A small image inpainting model, trained from scratch: 35.6 epochs.
Rows from block 16 of a small image inpainting model, named by matrix and row number. Each number is 128 + 32 x the weight over its row's rms, rounded and kept within 0 to 255. All counts start at 0. Numbers have three digits each. After the name is the row's rms in percent of the matrix's.
After each channel's rows are labels from the 100 images, of 14976, where the channel reaches its highest value: "strongest on" is what is common among them. Only what is clearly more common there than usual is listed. The data: retinal OCT scans (Kermany 2017).
# conv: 3x3 conv (model.decb.1.2.conv.weight, 128x128x3x3, each kernel summed), inputs 43-85

conv.85 061:135126199156140130128209125128176143134069138125166070057108148091088110113113107131141108128139083120113124123116092110143113133
strongest on: finding: normal

conv.87 151:125095137095088108104146121081114080111112113103077128132148094103028072068043112141113029116129132036084110083064106091122087094
strongest on: finding: normal

conv.32 113:110104159101114115067161083094103085115130117130139099135125134109052067048053110151148062148120145050065130073067093072103072083
strongest on: finding: drusen

conv.90 055:125135223110139130149157143116124141157144118133143219172121148089119123124111109091152107137102052137130126115124087126155150124
strongest on: finding: normal

conv.97 111:148157091115160119125127077098077104087080106113110150088145151106057077081077084116103099117107121062082136078064090070122081088
strongest on: finding: normal

conv.36 099:115125166088156123100167063073110067143075076124139106111178126102042069102111094150159066145122115067082169080107097093095071049
strongest on: finding: normal

conv.15 112:096126154105123115085158093098121081145128105131111112124150057099069071070076086151114074119128102079066103061073074077110066085
strongest on: finding: choroidal neovascularization

conv.43 103:107081137109091098086143120127098090124130113098120143141113112122052049045045095133149066146139166058049107056051093060129076086
strongest on: finding: normal

conv.53 104:124082173094112118107181115096100102159118113094123135096110093083052058058070080147107072099136107062064099069058077063118100083
strongest on: finding: choroidal neovascularization

conv.55 102:135124163126138104064138107151111093130107128112097129134145095117035049054077086127154057154112117031059125067058093067139066073
strongest on: finding: normal

conv.39 089:101102182111123121077133066097083087156151109121149092137167165114097086105102101103113089145120103085091098115072111077057125089
strongest on: finding: normal

conv.67 075:116149195076148110150171091064151124168160170135178076172143155119117118134132138117089120108127108128136120138129098126129143124
strongest on: finding: choroidal neovascularization

conv.26 111:097109140095107122096148113077121081144129126125107098143148074078046093079058103129127016133130095054091103083092081100114083093
strongest on: finding: choroidal neovascularization

conv.86 088:110044190093091059172199146135113142120098077042158133068095154109115124140127119088059128101133097121137098123126118124146143139
strongest on: finding: normal

conv.103 091:068125055065131118106170096067104038109127101132077145125101140118080111107088121096149067177126114069123144121110114121111118077
strongest on: finding: choroidal neovascularization

conv.115 086:115061140074059092140141129115094116094096125095070112162115138095109099092077090058131059125163125087096079098094106107135144147
strongest on: finding: choroidal neovascularization

conv.89 077:166145189126132137131182151131132148160138136150137071155066154117107101101105107129191124184180161119109130107112137118151172119
strongest on: finding: choroidal neovascularization

conv.73 140:095107158096110099087147083056108098132118146143130120113156126097077059070068098134100091101123131081062101058078100084093062089
strongest on: finding: normal

conv.60 057:135139162121153139116129155119130134156120137134141131141070146093105122129131098106126118124096127124114158105127135131069147130
strongest on: finding: normal

conv.95 054:153140191146136134124177143134157141113077098133143056086091153098089119117128107156138108131156092119102114130119110115128116129
strongest on: finding: normal

conv.21 091:072133123154112109103157084103153086109108168132169125123035083121124134127125115125092133111095111127123110124129114128137121086
strongest on: finding: normal

conv.7 093:118127155100120090092178113111111088137119099123066149136172036119066087073077098172148084135126153067086104083079090090115087085
strongest on: finding: choroidal neovascularization

conv.123 100:103138096111138109095198107108103118087080113124126077142088159114116053090106078110139115164095112118068131068076122079092100114
strongest on: finding: choroidal neovascularization

conv.20 082:118046098183073078135099164178082162079087144071144122132007103127131146135136129123072130085110118133133091129144137139132128139
strongest on: finding: normal

conv.23 073:113132185115136141152194139134162153179174142141202172191145183105104115109098127188179113169151172110124122126113070116116169135
strongest on: finding: choroidal neovascularization

conv.102 107:056117098137127140068134066071132064106157165129122061112133083110094094095095104136180093171144087092095150092107127116067095076
strongest on: finding: choroidal neovascularization

conv.27 114:125131161112129117074188086086133074134126125138134110126190069115074073071078090161110078109128114081071104067074076080093071082
strongest on: finding: normal

conv.122 083:142131152110121144142137166130149146124146056128130061146162164112104119125123122255165115169126229124103117098122128120086136121
strongest on: finding: normal

conv.44 108:117105123101085131108141084102117086125104117111100140144126111099018090064056109149157009138145086024089118089088063094096110078
strongest on: finding: normal

conv.61 107:101082182121116124080126101136086105126129124117164115171141125098092037062073076094130116131107085089035104042048098044123061097
strongest on: finding: choroidal neovascularization; finding: drusen

conv.114 098:124128066139101110165128099089095085090096110124116159140191123102123100116126118130148115127097169121119120120100136103117102054
strongest on: finding: normal

conv.71 075:138135146114123109136042125121126126133150090132141172145132137108116141135131124081116111107074050133134114132135089134150148137
strongest on: finding: normal

conv.124 093:140129099111143096127085106079083098081095100126102137121150154103074067080080077131097103103086149079075109075058071057152104082
strongest on: finding: normal

conv.72 171:123121143113120100088127123105110095118111097107092150101158085105066060053062099136108055104120133069056098060059092073133068090
strongest on: finding: normal

conv.111 106:118040149084075053154138165133081129136143129076118083159094127145104072094102076129099077086099104096101062090084117089101130136
strongest on: finding: choroidal neovascularization

conv.41 104:152104112103111109069190098104127102118136128123105138142103154092069046063080080129158052168156134076059118071052101054144058074
strongest on: finding: choroidal neovascularization

conv.10 108:114116142088120135095131108082118074112143125119122129189132086092040093081067101136137001129140108052094121093094079099129082089
strongest on: finding: choroidal neovascularization

conv.63 122:141122159127122094101152132128100108124122135115107133131129118113099044043061081102109071104104130076043090055039103052110091100
strongest on: finding: normal

conv.108 099:151127085088104105089105090089097098106090084119135145123159163137111068075099085113112129095120096093065080077049104068087102094
strongest on: finding: normal

conv.31 089:076122201108108101099174111107113086134123115112095098106122072108049091072070099130130065132102143058093089089083059094086098099
strongest on: finding: choroidal neovascularization; finding: drusen

conv.94 178:125123135115120100092117131109112095118111096107086149099153077108062064059068102130108058104116131069062102066063094077133071088
strongest on: finding: normal

conv.49 060:095122192105110140162184150141149147144133163118148116210127140124128128139127095166160107141160160131123097123141099139071143162
strongest on: finding: choroidal neovascularization

conv.28 081:139116122060135150103141094075150074137125082157166149140170096099069076076086104136187079163103120070077126077076110088142117084
strongest on: finding: normal

conv.40 101:133112169116117093100205145123104110129110135103090115123107118119024064041044093101156063145112100021083111088068069069125087064
strongest on: finding: drusen

conv.96 088:100119107123093094097145155126103135088119128117129106134099140115064057045050103127145058170105121063071123073051082076135097094
strongest on: finding: choroidal neovascularization

conv.112 097:153117173139121127091159083140108080104140207127171117178068113166169104109130089089113095100102092122110090124116114123063126107
strongest on: finding: choroidal neovascularization

conv.127 097:123147128139145095124150143110095132097121100142130118148067153106094050039042089121099093121127110079058106061027089052092115115
strongest on: finding: normal

conv.88 069:133140158110117111135037124124125124143163103139141158167113127109121148142131119056119109115068042131136110134139090140140162137
strongest on: finding: normal

conv.84 097:091125129140111089070137114130087125099115112142134135121135116082112066067078063095095117085101121111037103039071089067129072116
strongest on: finding: normal

conv.8 097:043115147098139120079211066103095126102085142118147049108103124092129088116121110112156133168087070124101166107094115094109104082
strongest on: finding: choroidal neovascularization

conv.48 084:143128168033158134151175112083085113159149042115124147115174181133138111135132126121141133151115135132137145127116130120130125123
strongest on: finding: normal

conv.116 113:067113112090162137134157120136100138139155113117138040108118138088101125126111111113154125152095093118140133123130081127029110130
strongest on: finding: choroidal neovascularization

conv.70 127:132112132120104096084114101108128073132116104105081143102128113109024068067080101176119076132143126029073110078074087082129071069
strongest on: finding: normal

conv.110 101:106132117109169085075123125128120094095112103093124124165171176117095048065082079150100128098149142094058104058029114037146116101
strongest on: finding: normal

conv.82 054:151142168133155120124133147113100130162131122131142178128105161097093123109114098080129109133118063124130147120124120127130154107
strongest on: finding: normal

conv.5 073:128142151100154162123071134139124136099148084129154108136142148073109112117127101161162100129136123116086138093124102121115098130
strongest on: finding: normal

conv.45 100:176106144097094104087191118122125105132133122109106150188136100110010086066063109115146067142095106011089092090089094088136076083
strongest on: finding: normal

conv.24 123:092108093132125080100123096143118097160130118084182075166165081165125114106115142126072097097144065097114109124098140109080122110
strongest on: finding: choroidal neovascularization

conv.2 111:115116129098109124080156098071133082131133124124128117108163063091045089078068091129148053152121093053086108080086072092108095084
strongest on: finding: normal

conv.0 114:109129133111122122080143094101127076138127124134101122121142053106061073072080089155119072123125099072067106063073082079110067085
strongest on: finding: choroidal neovascularization

conv.9 087:117114122107099115119118076104109065159120133135120119160153129115041110106089104186142031124060151054115104104103062107093134077
strongest on: finding: choroidal neovascularization

conv.113 100:111125152142137098124144141111097127129124141139126097140106145109061040046064096124119080151099079035071112071025097062113100096
strongest on: finding: choroidal neovascularization; finding: drusen

conv.50 107:134034163102068092161154164113101122112138127083090135116121107098064076071078107163121064131110170048083074083065110077118122089
strongest on: finding: normal