Rows from block 16 of a small image inpainting model, named by matrix and row number. Each number is 128 + 24 x the weight over its row's rms, rounded and kept within 0 to 255. All counts start at 0.
After each channel's rows are labels from the 100 images, of 14976, where the channel reaches its highest value: "strongest on" is what is common among them; "colour at peak" is the nearest of a few named colours to the mean colour under the peak. Only what is clearly more common there than usual is listed. The data: retinal OCT scans (Kermany 2017). In brackets: how many of the 100.
# conv: 3x3 conv (model.decb.1.2.conv.weight, 128x128x3x3, each kernel summed), inputs 86-127

conv.124 [141 121 183 113 138 116 132  96  72  93 108 109 135  96 146 125 118  98 118 114 110 132  89 132 138 116 131 106  88 149 103 148 112  83  98 153 112 112  99 141 128 131]
strongest on: finding: normal (94)
colour at peak: grey (97)

conv.89 [126 177 154 127 161 146 205 122 109 113 158 135 137 131  96 144 169 144 139 139 168 151 171 133 148 145  93 144 145 150 126 153 142 159 151 102 149 146 133 148 164 158]
strongest on: finding: choroidal neovascularization (68)
colour at peak: grey (76)

conv.73 [ 92 106 140 123 100  99 116  95  88  82 122 103 100 104 170 142 123  80  95 104 122  98 105 120 111 103 125 109 100 107  95 139 101 116 115 126 117 122 111 139 122 125]
strongest on: finding: normal (88)
colour at peak: grey (86)

conv.68 [116 146 153 110 119  98 138  89  83  74 134 111 116 109 139 119 133 103 116 110 127  99 137 110 112 122 141 112  97 140 104 129 122 135 131 146 117 118 131 129 142 111]
strongest on: finding: normal (94)
colour at peak: grey (95)

conv.87 [129 124 129 129 125 107 127  61  80  54 132 125 113  99 147 136 118 106 111 125 134 120 127 127 129 111 125 118  85 127 109 141 128 124 122 138 115 103 120 103 144 130]
strongest on: finding: normal (95)
colour at peak: grey (91)

conv.92 [142 134  88 150 115 146  81 140 127 136  64  96 130 107 123 112 126 134 122 108 120 125 109  94 128 134 113  77 112 128 123 127 126 128 100 124 124 126 139 143 102 128]
strongest on: finding: normal (89)
colour at peak: grey (93)

conv.20 [138 136 127 127 115  95 122 129 141 135 115 127 147 116 130 118 153 154 167 130 109 121 115 149 119  69 124 105 133 137 162 151 155 142 128 112 148  88  95  99 111 148]
strongest on: finding: normal (92)
colour at peak: grey (91)

conv.60 [124 106 115 157 159 158  88 144 121 136 155 120 142 126 126 114 134 133 125 141 211 136 206  95 163 132 105 114 121 147 122 137 136 168 125 104 141 119 138 160 123 148]
strongest on: finding: normal (92)
colour at peak: grey (97)

conv.112 [ 73 100 163  96 106 116 121 112 125 113  90 131 153 135 178 111 110 130 103 132 136 135 103  81 176 107 111 115 101  93 121  91  83 130 124 135 100 127 103  81 127 136]
strongest on: finding: choroidal neovascularization (72)
colour at peak: grey (95)

conv.84 [115 117 148 114 122 113 156 116  89  86 104 106 133  93 124 134 108 122 110 110 124 105 116 115 126 114 113 103 106 110 110 127 132 125 120 113 122 111  98 119 129 156]
strongest on: finding: normal (98)
colour at peak: grey (97)

conv.96 [137 136 135 108 123 120 130  82  75  61 141 140 110 146 102 121 131 109 101 145 121  77 146 133  97 120 123 131 115 137 105 150 164 119 122 117 139 115 120 138 135 116]
strongest on: finding: choroidal neovascularization (62)
colour at peak: grey (70)

conv.56 [ 63 131 131  91  84 104 117 119 126 118 116 122 156 110 125 123  95 137 151 122 124 130 112 112 133  79 129 124 144 121 133 112 132 106 127  90 140 102  85  85 109 122]
strongest on: finding: normal (83)
colour at peak: grey (95)

conv.35 [110 148 127 114 120 102 140  58  86  79 124 129 124 139 140 142 110  87 115 126 139  79 132 137 123 106 148 124 110 126  96 175 121 135 123 138 107 124 116 101 122 137]
strongest on: finding: normal (93)
colour at peak: grey (92)

conv.81 [125 136 150 111 130  93 139  82  86  71 126 104 125 110 120 138 120 109 114 101 144 116 128 128 139 117 141 119 101 143  98 127 128 140 131 130 117 117 113 130 135 141]
strongest on: finding: normal (95)
colour at peak: grey (97)

conv.63 [119 118 148  97 134 106 137  88  70  62 129 119 143 106 133 130 131 129 113 119 142 132 124 150 137 109 111 126 123 130 104 146 125 109 130 117 124  98 117  91 144 134]
strongest on: finding: normal (89)
colour at peak: grey (97)

conv.82 [ 84  43 112 156 177 150 113 137 128 131 117  96 146 126 164 107 134 132 143 103 168 141 136 106 170 141 112 103 116 143 125 113 138 154 123  85 139 126 114 166 119 166]
strongest on: finding: normal (98)
colour at peak: grey (97)

conv.41 [146 136 110 102 134 110 125  94  65  89 119 103 116 132 129 137 128  89 114 106 121  87 107 133 120 106 120 117  96 123 106 104 116 128 119 151 121 116 148 134 115 127]
strongest on: finding: choroidal neovascularization (80)
colour at peak: grey (62)

conv.94 [136 117 134 117 138 109 133  86  81  71 116 120 112  99 138 115 117 113 118 124 135 100 137 130 118 119 116 120  86 131 103 132 129 127 127 126 113 105 121  91 131 123]
strongest on: finding: normal (95)
colour at peak: grey (94)