Weights of a small image inpainting model: 32-pixel images, activation gelu.
Rows from block 17 of a small image inpainting model, named by matrix and row number. Each number is 128 + 32 x the weight over its row's rms, rounded and kept within 0 to 255. All counts start at 0. Numbers have three digits each.
After each channel's rows are labels from the 100 images, of 14976, where the channel reaches its highest value: "patch colour" is the nearest of a few named colours to the mean colour under the peak. Only what is clearly more common there than usual is listed. The data: retinal OCT scans (Kermany 2017).
# conv: 3x3 conv (model.decb.2.0.conv.weight, 64x128x3x3, each kernel summed), inputs 64-127

conv.61:109062090169120164165170165144155178141119171147085167148100147136144115173089129099165160181170113132131152181176152145064158191107169130164164196090219140130208137145173106140126198138131124
patch colour: grey; white

conv.9:062137114148189136116154135083141153181106129099171171149123145110124147167152211095156181127100165173109075134161074198101195072133108128147085095144152084151157160132144018166118165127136129
patch colour: grey

conv.39:172174155115087123176156118092123145152109159152138154061176014182098181148049199114119032157147184098125154170094140179133112079104123156108134169123109120143059101061174167190076148156112140
patch colour: white

conv.14:155052100167125146142134134147150000164063126120137149147088179178081108120132151101172068128112091135069135147050172144027095037149104140136152094108167140144091171152127107093143130140151185
patch colour: grey

conv.53:130069106175125176174164191172127180158150143109125142151076151160134172147147130181159082153129140135141154154219130162081137158149129127165144165129182137111200174133164092160154221115165155
patch colour: white

conv.62:152096033092116059060101109167127164138134119086111097140039128073124081117171042080125193114065113132124155154102147155146143142124153113125137149120152117094177172070141131124122126059108160
patch colour: grey

conv.63:158063099211146233155167155162144194173162174092154130161100152185159167159113130135153080136112133164119143157137159151042099156169129120142127192136172157137227126162177101164125213146162160
patch colour: grey; white

conv.37:094040057131185184099179083222155146179101133084123089096000089115146183137115025163157112099107136132091125161197114143046178094177101141151136142136165143113174133160105133135094121132148113
patch colour: grey

conv.60:129121120076109046083111132133135091159057150126112061055083133104100109007090131082145086074125083143078078099076153154120071099112163099096133116141115139128118173091146145039123109105105149
patch colour: grey

conv.16:120075047126170178133111074153070032118084072071181096136115159120137174164145127084145119111099153107124146139114163198141177023166098099144103023128140134111121133107062146116141064134136152
patch colour: grey

conv.32:080140136080121087115130096090129163124158146125147116158154092168168090167167082079112177099139134170107175166097099065111116213109145117099156110126134164121116174119172159021129083142132140
patch colour: white

conv.15:051134170135080102117088041080143148111106101148034100150133167190079079058087136154174090018123098104092082142028113154109127156088159102041169133136138149163132132151105138072160141138144109
patch colour: black

conv.45:085072121167099114108136179107118095102089080161149154111105166082099138119097104109003120125138126138099078082110162000081000151116115137113136121115137099126132100109127123134105107073122095
patch colour: grey

conv.34:141080104127149139186152089102150137168182146124099115091077092097084154089108081142070152119168150102104135135158152139086183119119151126159143111091115071070093065097167113118108112096106098
patch colour: grey; white

conv.28:048129087095117064084066078056088116147095095081106111142097147062093148088195165116146146097093073173170070183082091065150074133088125141130132049141128151122069175102145109079132123129162092
patch colour: black

conv.4:053167183123094145076115142097141174111166113149093169094194111011155135093194118161099151149166108097103081124125100127142076116058107116130109091135101183137145105130139112132153146162141159
patch colour: white

conv.11:070177156126158179130129084141166111117091178108144153144148108139203088179144116075198180130112105125080116137135096199155200073105139133126102131169104158117149133144116105159151137139156144
patch colour: grey

conv.52:154062122202132198118133155122155158167119162116145134161134153202123150114121176096133078155137124158135147136111171162023145107118165115141134165194156106147082120154155064144130150147110165
patch colour: grey

conv.0:134041076179100163166129171150148121136132150115157116131049138095113109137146094169075156153161129119144126130118145082045047135136113129142134119061137009084136141126146032140072099075099152
patch colour: grey

conv.33:142149164056126115136110158156168097114070136177154156048173009108112138105086088110039117123110114164155123075088150097138085138128140076153154142141114101139058011111125083127136108097096100
patch colour: white

conv.44:137099108125140133162082163159100149062156168158114115113063113154096129170113035130142117161157148124152127124131140007102057179103099131170150148074097119041066140137163098128090116042073121
patch colour: grey

conv.27:142093063151148177188183154152137060183145110095144146082137131081125109131189168103074124146127167102150186128120105093111055139093110122152140063150107131118070091164083171113130086089095123
patch colour: grey

conv.58:090158151100107139083117000126124138090095097105079073098167105151122120053053172113159123043121143128138094135040078146156181148128150067036122118122088131140097125098086133095167138121132118
patch colour: black

conv.42:176091149092103157136104135184107159161111122159108172142108187173118161160109106188119156135110112128133141129161051160042148039115061089172059093178110110151098083140108140164163087172088109
patch colour: grey; white

conv.47:072177170141166145190119112071154072179102135131120154097134140124147139110058160145113050082155124158115082135130160130163123149125110143100124107074128144139049081141107098051074116089185020
patch colour: white

conv.19:118088137053102090137051107071089113157085046073136137173197148170084113087115211199173099162134162151098180174107110060096117137119057136129160076133121142178059086137112081123165124132102071
patch colour: black

conv.25:109179168084106116085145010131120179105105147070129115113160077155146114040058139116146114039127149147112126082064119189118120115127122087093107146192030180191148087149091179069165125178167110
patch colour: black

conv.51:138145141133126171135093030132164131017139123115083088094115150028101148058145137174122192060161148117128126120081171118110128190170174066094141095110103110065077117098102126051156131040139102
patch colour: black

conv.18:161147164135116134137121126145172182077109128173113044129131132154101133075064129164126115000144062161125013060129134107102083170146142094051114164162128172176171131173119159045145146180191121
patch colour: white

conv.3:162146126197119113126156095132171134126069116125151142094170105108131120190091114205075148135088171102131135080104161158151149196094143129158098129072043110110077056109082145104057080130110057
patch colour: black

conv.6:130179206150076128101138063071136114158056094165116074149202189158101110070062175161140146059127096077124095104112143177173185140107148148096163128130121164192089126148151158022172121181142143
patch colour: white

conv.48:138105149185136190158144141146129094105120154152110122122118200133110141140102136150091201117198145105132132138166121067119130127094124092176106142083142092117118110127144160105110124122132142
patch colour: grey

conv.54:109142151183112124104123103129123108077079067148109043117128160117085100037112084141073116004091054147111021032156125126135126131151103111081107126134134142121136131142097136028138150109154109
patch colour: grey

conv.31:086171183065155104156147112042135105150123101155114121059182061124125158120104164083142153128196105101101131162058145087169025185187144134121152107097036132113065066094118105124124128139112141
patch colour: black

conv.24:101057141117083091088126109098111045099080103118161118122136084130115162140099141123074137131093127112108119102167177085152164137109136105130119092081080146129092064102059127094132072140127076
patch colour: grey; white

conv.59:123152177123112195112141096155132143032101103109114074143168113134107134084096151151124144073139119092150142084121057114115125146089105050109056120136066140141105056128030146070185157126151135
patch colour: black

conv.43:149144152125136126152151076138142115142087073094117149078144109105126149086049122078110123051106124107128115112075152162120142188165142097096126111093060118133095068053096142045133134112149063
patch colour: black

conv.12:083170149072146088151134161083102093140106097088064148080099134116046131072120160098113103155149087064127099116076126128141179081168189150129121118127123080076129097090152117111089100212168149
patch colour: grey

conv.26:101157115123059046043099067064066081106075077091118135152172149093117120088154132171161102132116131130128148128137105109191142137099096122135103084159093158157085141157089160113183103124184091
patch colour: black

conv.56:117164154101068082110134097105125066059034091165098050124146136129102160075078148135142138003133082101120060087167102139175183080117117115040114075135122120136030116135097139000144098128106132
patch colour: white

conv.21:149107128175103108094113100121140182090083087084115108124113138152066100025110131150126079000118071168120024074100147152072059129114140086085120163165127164165188132162100142063143157158194149
patch colour: grey

conv.7:059051111126069154125128212106122074137143112167168155083115189083101131107146070180051112132119136096157112113135167039056000145111171095116129080099169100104086156144131078140070120101121100
patch colour: grey

conv.2:081122144111103100159153118089136143147087082158161097127144097078053087085126070123044211136126096092131089124110108044128105124122205147157120069111184069143095099118043110085106078102109068
patch colour: grey; white

conv.36:087118122083157163138154180199166209108179099147155181102139162153131173130117182141116107119134133139161127150127147153103092243101146146152137096175125000101071078086109065163119159084056115
patch colour: grey

conv.38:086128112159115131137138127128115164101144148130111139131209106070140118107106109132077147134162093156147160156135141112149102139143154092191178114115118107201090094103182089120146119158076081
patch colour: grey; white

conv.5:067164165119056099152098161094072076099089097110143147109124194099070152112092122136091151107089137164146115098109031150146096124124149123125138000126125122149068096157115123102118094125166069
patch colour: grey

conv.46:094140130134163156124084087087104056229097141139086212124198112036037154065120171128161057079160137120080111166129129103121185084145121120081138163108146127136069130089139082147142109104113114
patch colour: black

conv.1:139043117136119166138121132141153161145120139145107124132105170141126143122112087192043116113132110126121114108126126018046000141091134098146116144081121120144165108146135107123023125152149087
patch colour: grey