{
  "model": "image inpainting model",
  "dataset": "retinal OCT scans (Kermany 2017)",
  "train_examples": 49215,
  "image_size": 32,
  "crop_scale_min": 0.7,
  "horizontal_flip": true,
  "task": "inpainting",
  "loss": "charbonnier",
  "arch": "unet",
  "norm": "groupnorm",
  "hidden_act": "gelu",
  "weight_standardization": false,
  "widths": [64, 128, 256, 256],
  "blocks_per_level": 3,
  "block": "plain",
  "attention": false,
  "upsampling": "nearest_conv",
  "init": "torch_default",
  "optimizer": "adamw",
  "learning_rate": 0.0048,
  "beta1": 0.9,
  "beta2": 0.98,
  "eps": 1e-08,
  "max_grad_norm": 0.5,
  "max_steps": 13700,
  "batch_size": 128,
  "epochs": 35.6,
  "lr_schedule": "linear",
  "final_lr_fraction": 0.01,
  "warmup_steps": 680,
  "weight_decay": 0.1
}
Rows from block 4 of a small image inpainting model, named by matrix and row number. Each number is 500 + 50 x the weight over its row's rms, rounded and kept within 0 to 999. All counts start at 0. Numbers have three digits each.
Before each channel's rows are labels from the 100 images, of 14976, where the channel reaches its highest value: "colour at peak" is the nearest of a few named colours to the mean colour under the peak. Only what is clearly more common there than usual is listed. The data: retinal OCT scans (Kermany 2017). In brackets: how many of the 100, against the usual share in percent.
# conv: 3x3 conv (model.enc.1.1.conv.weight, 128x128x3x3, each kernel summed), inputs 0-63

colour at peak: grey (89 vs 37.6)
conv.32:448473469393436540540389541445508591527437434469417456395544481374421441433502444446528520522544464544482450512490476494568453450508523506448517481432512449479465471480501550383502519508460523

colour at peak: grey (95 vs 37.6)
conv.37:480512442402466515457414416524473542464547429510503501468528507455415505400470505537460555403450499477555476427480520537460471515479554553547527538499478535496495560591503422460501477527487500

colour at peak: black (95 vs 62.1)
conv.47:586545550513420421531515520495494490525477467518452419516568491532548444496548484388551492484530422423496393512511449510494428472569396398497474487471471382530472427493417528404479469490445470

colour at peak: grey (87 vs 37.6)
conv.30:482447433508468534547509483422471471500352380433403497451554465449472464446471532442403503437451440411457449515528505462417446445432441462468530446511479498399479534466518449391538554500483527

colour at peak: grey (93 vs 37.6)
conv.74:532513451400486526509455489524569483495446505442409493445443453424498479483446476434490485422526372535400442498469502498476403443473414564570531499444551483427454512393439472498468524489409545

colour at peak: grey (100 vs 37.6)
conv.89:446445422446490474481375426546462474539433498471532464501511483449467508541504527517531511442536503573422494535561416530475513487602493549494486507560478459446476512444469554524450470475463371

colour at peak: grey (94 vs 37.6)
conv.41:506464439546565568632519425433511535458544506406512546453514520495523539539456514539521554508495520481454454540474472524413467493412486500458470428456465553499464434490519391533452564541486463

colour at peak: grey (95 vs 37.6)
conv.15:436522396566466516530533527522457595478502430414523560487511466531483516390478506548468565525443513571508515494623489512477425527430510510584554508461560445561542594497474510482489577561482568

colour at peak: grey (93 vs 37.6)
conv.12:515516507521582534459446570542458450519555554573458444478536536464507560512504570457522613580524506534497521428496461555518541542492525491456467484545533545540442470533495509498549506521458412

colour at peak: grey (64 vs 37.6)
conv.54:476473513474463522580412524524555479452563521484463444515457523415510407456540593468520471430531554541476516474534480485511439451561512439525497483516481532459499525547468476554457584421456573

colour at peak: grey (99 vs 37.6)
conv.49:515546453545566464486502543475393549442464478545499537407527508525509426494429568460420422478534441482525507508609446468507487550514484463566537424493480516463460544433477517537537436545433351

colour at peak: grey (67 vs 37.6)
conv.109:521466457488460495544478483483381499452435399481407537460459494441451474501382509492381476510486431515487443398582499553438450480519433520466505448504433401381498543474452494373485417474448399

colour at peak: black (95 vs 62.1)
conv.75:516470502530523573583378495505440512572426501595500452486527428415516485507537486474472502485494449532474455527518510521426411399462491484459490520500483459407371468466415560438466474544452430

colour at peak: grey (84 vs 37.6)
conv.22:513415607425503573440465420481549458444502500478405510463543413545500522500384516504510506536540457499504464508477474546467543478397429498417496368492446488427456402493496535520468484544454547

colour at peak: grey (92 vs 37.6)
conv.18:474523382402527617476509516515369594534510402413445551485479523502466503492425596464458486536518513604469532484580511586476489549492511545458512460540522500523538460484532605468522522554504480

colour at peak: black (99 vs 62.1)
conv.108:610489540553524477452488543505539466358454554512504479566587485483537492541526459507537447479528461391488504565479488545555563471592485445415421482467388476471496413463520509513495325549519492

colour at peak: black (100 vs 62.1)
conv.103:496470574508525401394463505457525461499505531495461467478451524490456523477395471543457465431504480414455474463497462503513488482479473573522494465371564542437453567462545552535497476523543456

colour at peak: black (96 vs 62.1)
conv.31:501531477510517485540441497475469460509441540554463488516503516479489513547517484438484542492439384394414463463448484459527485433419401402440477372473480466440503431426510531437529464429499546

colour at peak: grey (68 vs 37.6)
conv.97:522478479515503627470543541490563599572569535366470448432528464516499507454495518528538493392514488419447523549397487547493483431480460576456516486437475468468460500525488495449433517561479566

colour at peak: grey (88 vs 37.6)
conv.27:500490535539524526568550474543503483581456521535476529529566389423440506472562522480491546481473469532429469524507445462488521311481445463465545467549509419394421511444499501475489554566457544

colour at peak: grey (68 vs 37.6)
conv.50:557517474444476449595413554537533617465459454591429493537569438469487516518478534564477516470586494553515503583503483490520456443509434451521499418507493448444414558483563468424515474466502602

colour at peak: grey (96 vs 37.6)
conv.25:468368536495543561510505459443477463477478463355506496444450516464475488423423581507467443470478460474414475559439472499356517503412508521521486464532495505441436461432455376456468478547461487

colour at peak: black (95 vs 62.1)
conv.101:462488420552459533525494495479505322537489448544434484502535490496513432458598448437528584494488484455537438471519544492422413470555518511405539498444516442543535421537458527473530578472477539

colour at peak: grey (83 vs 37.6)
conv.96:505415501429511502412502460535535528485508444491479461353498534476357405447430545483447420444496576472548530449444466480410521525379482548544519545469519508483495582585611461472474511467582446

colour at peak: grey (80 vs 37.6)
conv.44:549498556491453543530554449585408447502458426530504452498526452505451458467497526466525486470507447468495477532352508494500508485431435396438490424546431517545440442434495468401433433543524551

colour at peak: grey (85 vs 37.6)
conv.82:408441498396407496529526408477510566578498339418505502503480467514529493406480514519533498525535465556500510490593556515515458514587471502444573502480556426556554535501522565389440527537485452

colour at peak: grey (99 vs 37.6)
conv.61:595425574444509462535522509503479406471475528509381465482397522469454499496541501514453500521443427498470522491402477511490518498385493523467470477595541464509452382459449403558455513478433538

colour at peak: grey (93 vs 37.6)
conv.60:515466480470551484467418460535428515504486500587532448454515432432454501514480518518440487507405439536487491390542536461465451487438535568540483548498485500433379563508449483492550414434458400

colour at peak: grey (65 vs 37.6)
conv.29:488502481465547533430436468616500583328414508473509518558565443450472513559531517535462638533526513521510475485573367572381514447485508491520451536512541503473514494470518543565510474515426503

colour at peak: grey (92 vs 37.6)
conv.6:427480394525586549404562434525421622439525488445468636505444511472514479469490509552494552530497471518586422477546507498394419596473482521530565540456480527475509519573563457498504529480487480

colour at peak: black (94 vs 62.1)
conv.42:480424491588407384486483482460429535522559560495462455562491475489487521534602483504426545492441463408459445465505400509477473512444407457494462386476571448459555490379442521445476546434465539

colour at peak: grey (98 vs 37.6)
conv.117:488401448469528531493385488504419536451435393412493450437522504407444514511394452466459420475532506524404479469494479514460503449428492534466433433454500414459462485437516488402413413518498377

colour at peak: grey (93 vs 37.6)
conv.127:441466427479517451329500532560525457389562543471453458474510533550511564513577487515541435490579426517459538496492539521426523545551478539525495407486456532501557482489506497564540498463506522

colour at peak: grey (94 vs 37.6)
conv.57:516427413510555616557402486578445539422518491553476533585550473455528613519375558512489596512444487576515495499532582486475437530504507478566539451545575557398476492456478442539435459467428438

colour at peak: grey (90 vs 37.6)
conv.33:511449512483483459408465526498552457503461539427485446478433468451474418519597442489516459485427460579495522476355502439573529427554548561432502545622524529485427526487468439543531488453451582

colour at peak: grey (97 vs 37.6)
conv.17:480493428453542607482470519548405608541531460491482516495534524498518497493403577511460488521586519562476530477598503622504472600547500606504465491514475492493542493478578574474534555521539476

colour at peak: grey (97 vs 37.6)
conv.124:563496519568471513427435464511456451506559551519509381442473384435458536480589460484478518384534525468492536499401431449486562341523502496443520432418534491463453512515530499501486522500519548

colour at peak: grey (73 vs 37.6)
conv.88:409479484472483497500526514449526510524435458384510409458537414451430456496506484569433492494520471556426430502516441471440430416576493558409494507550558483424405535395443494511499559448406475

colour at peak: grey (96 vs 37.6)
conv.8:490511543597504625599512432444470419445476528416472486417465516510516504464531536554546495404545472494468466544557464476436463503466444530426450454466364501531498534485518475513465501521459513

colour at peak: grey (85 vs 37.6)
conv.69:464427506499536453451454460550505475501528582528558504550513501472435514461445530541508496460477444539442468509548438493470496522547471560537480477527463540443416526489461499533493432456479556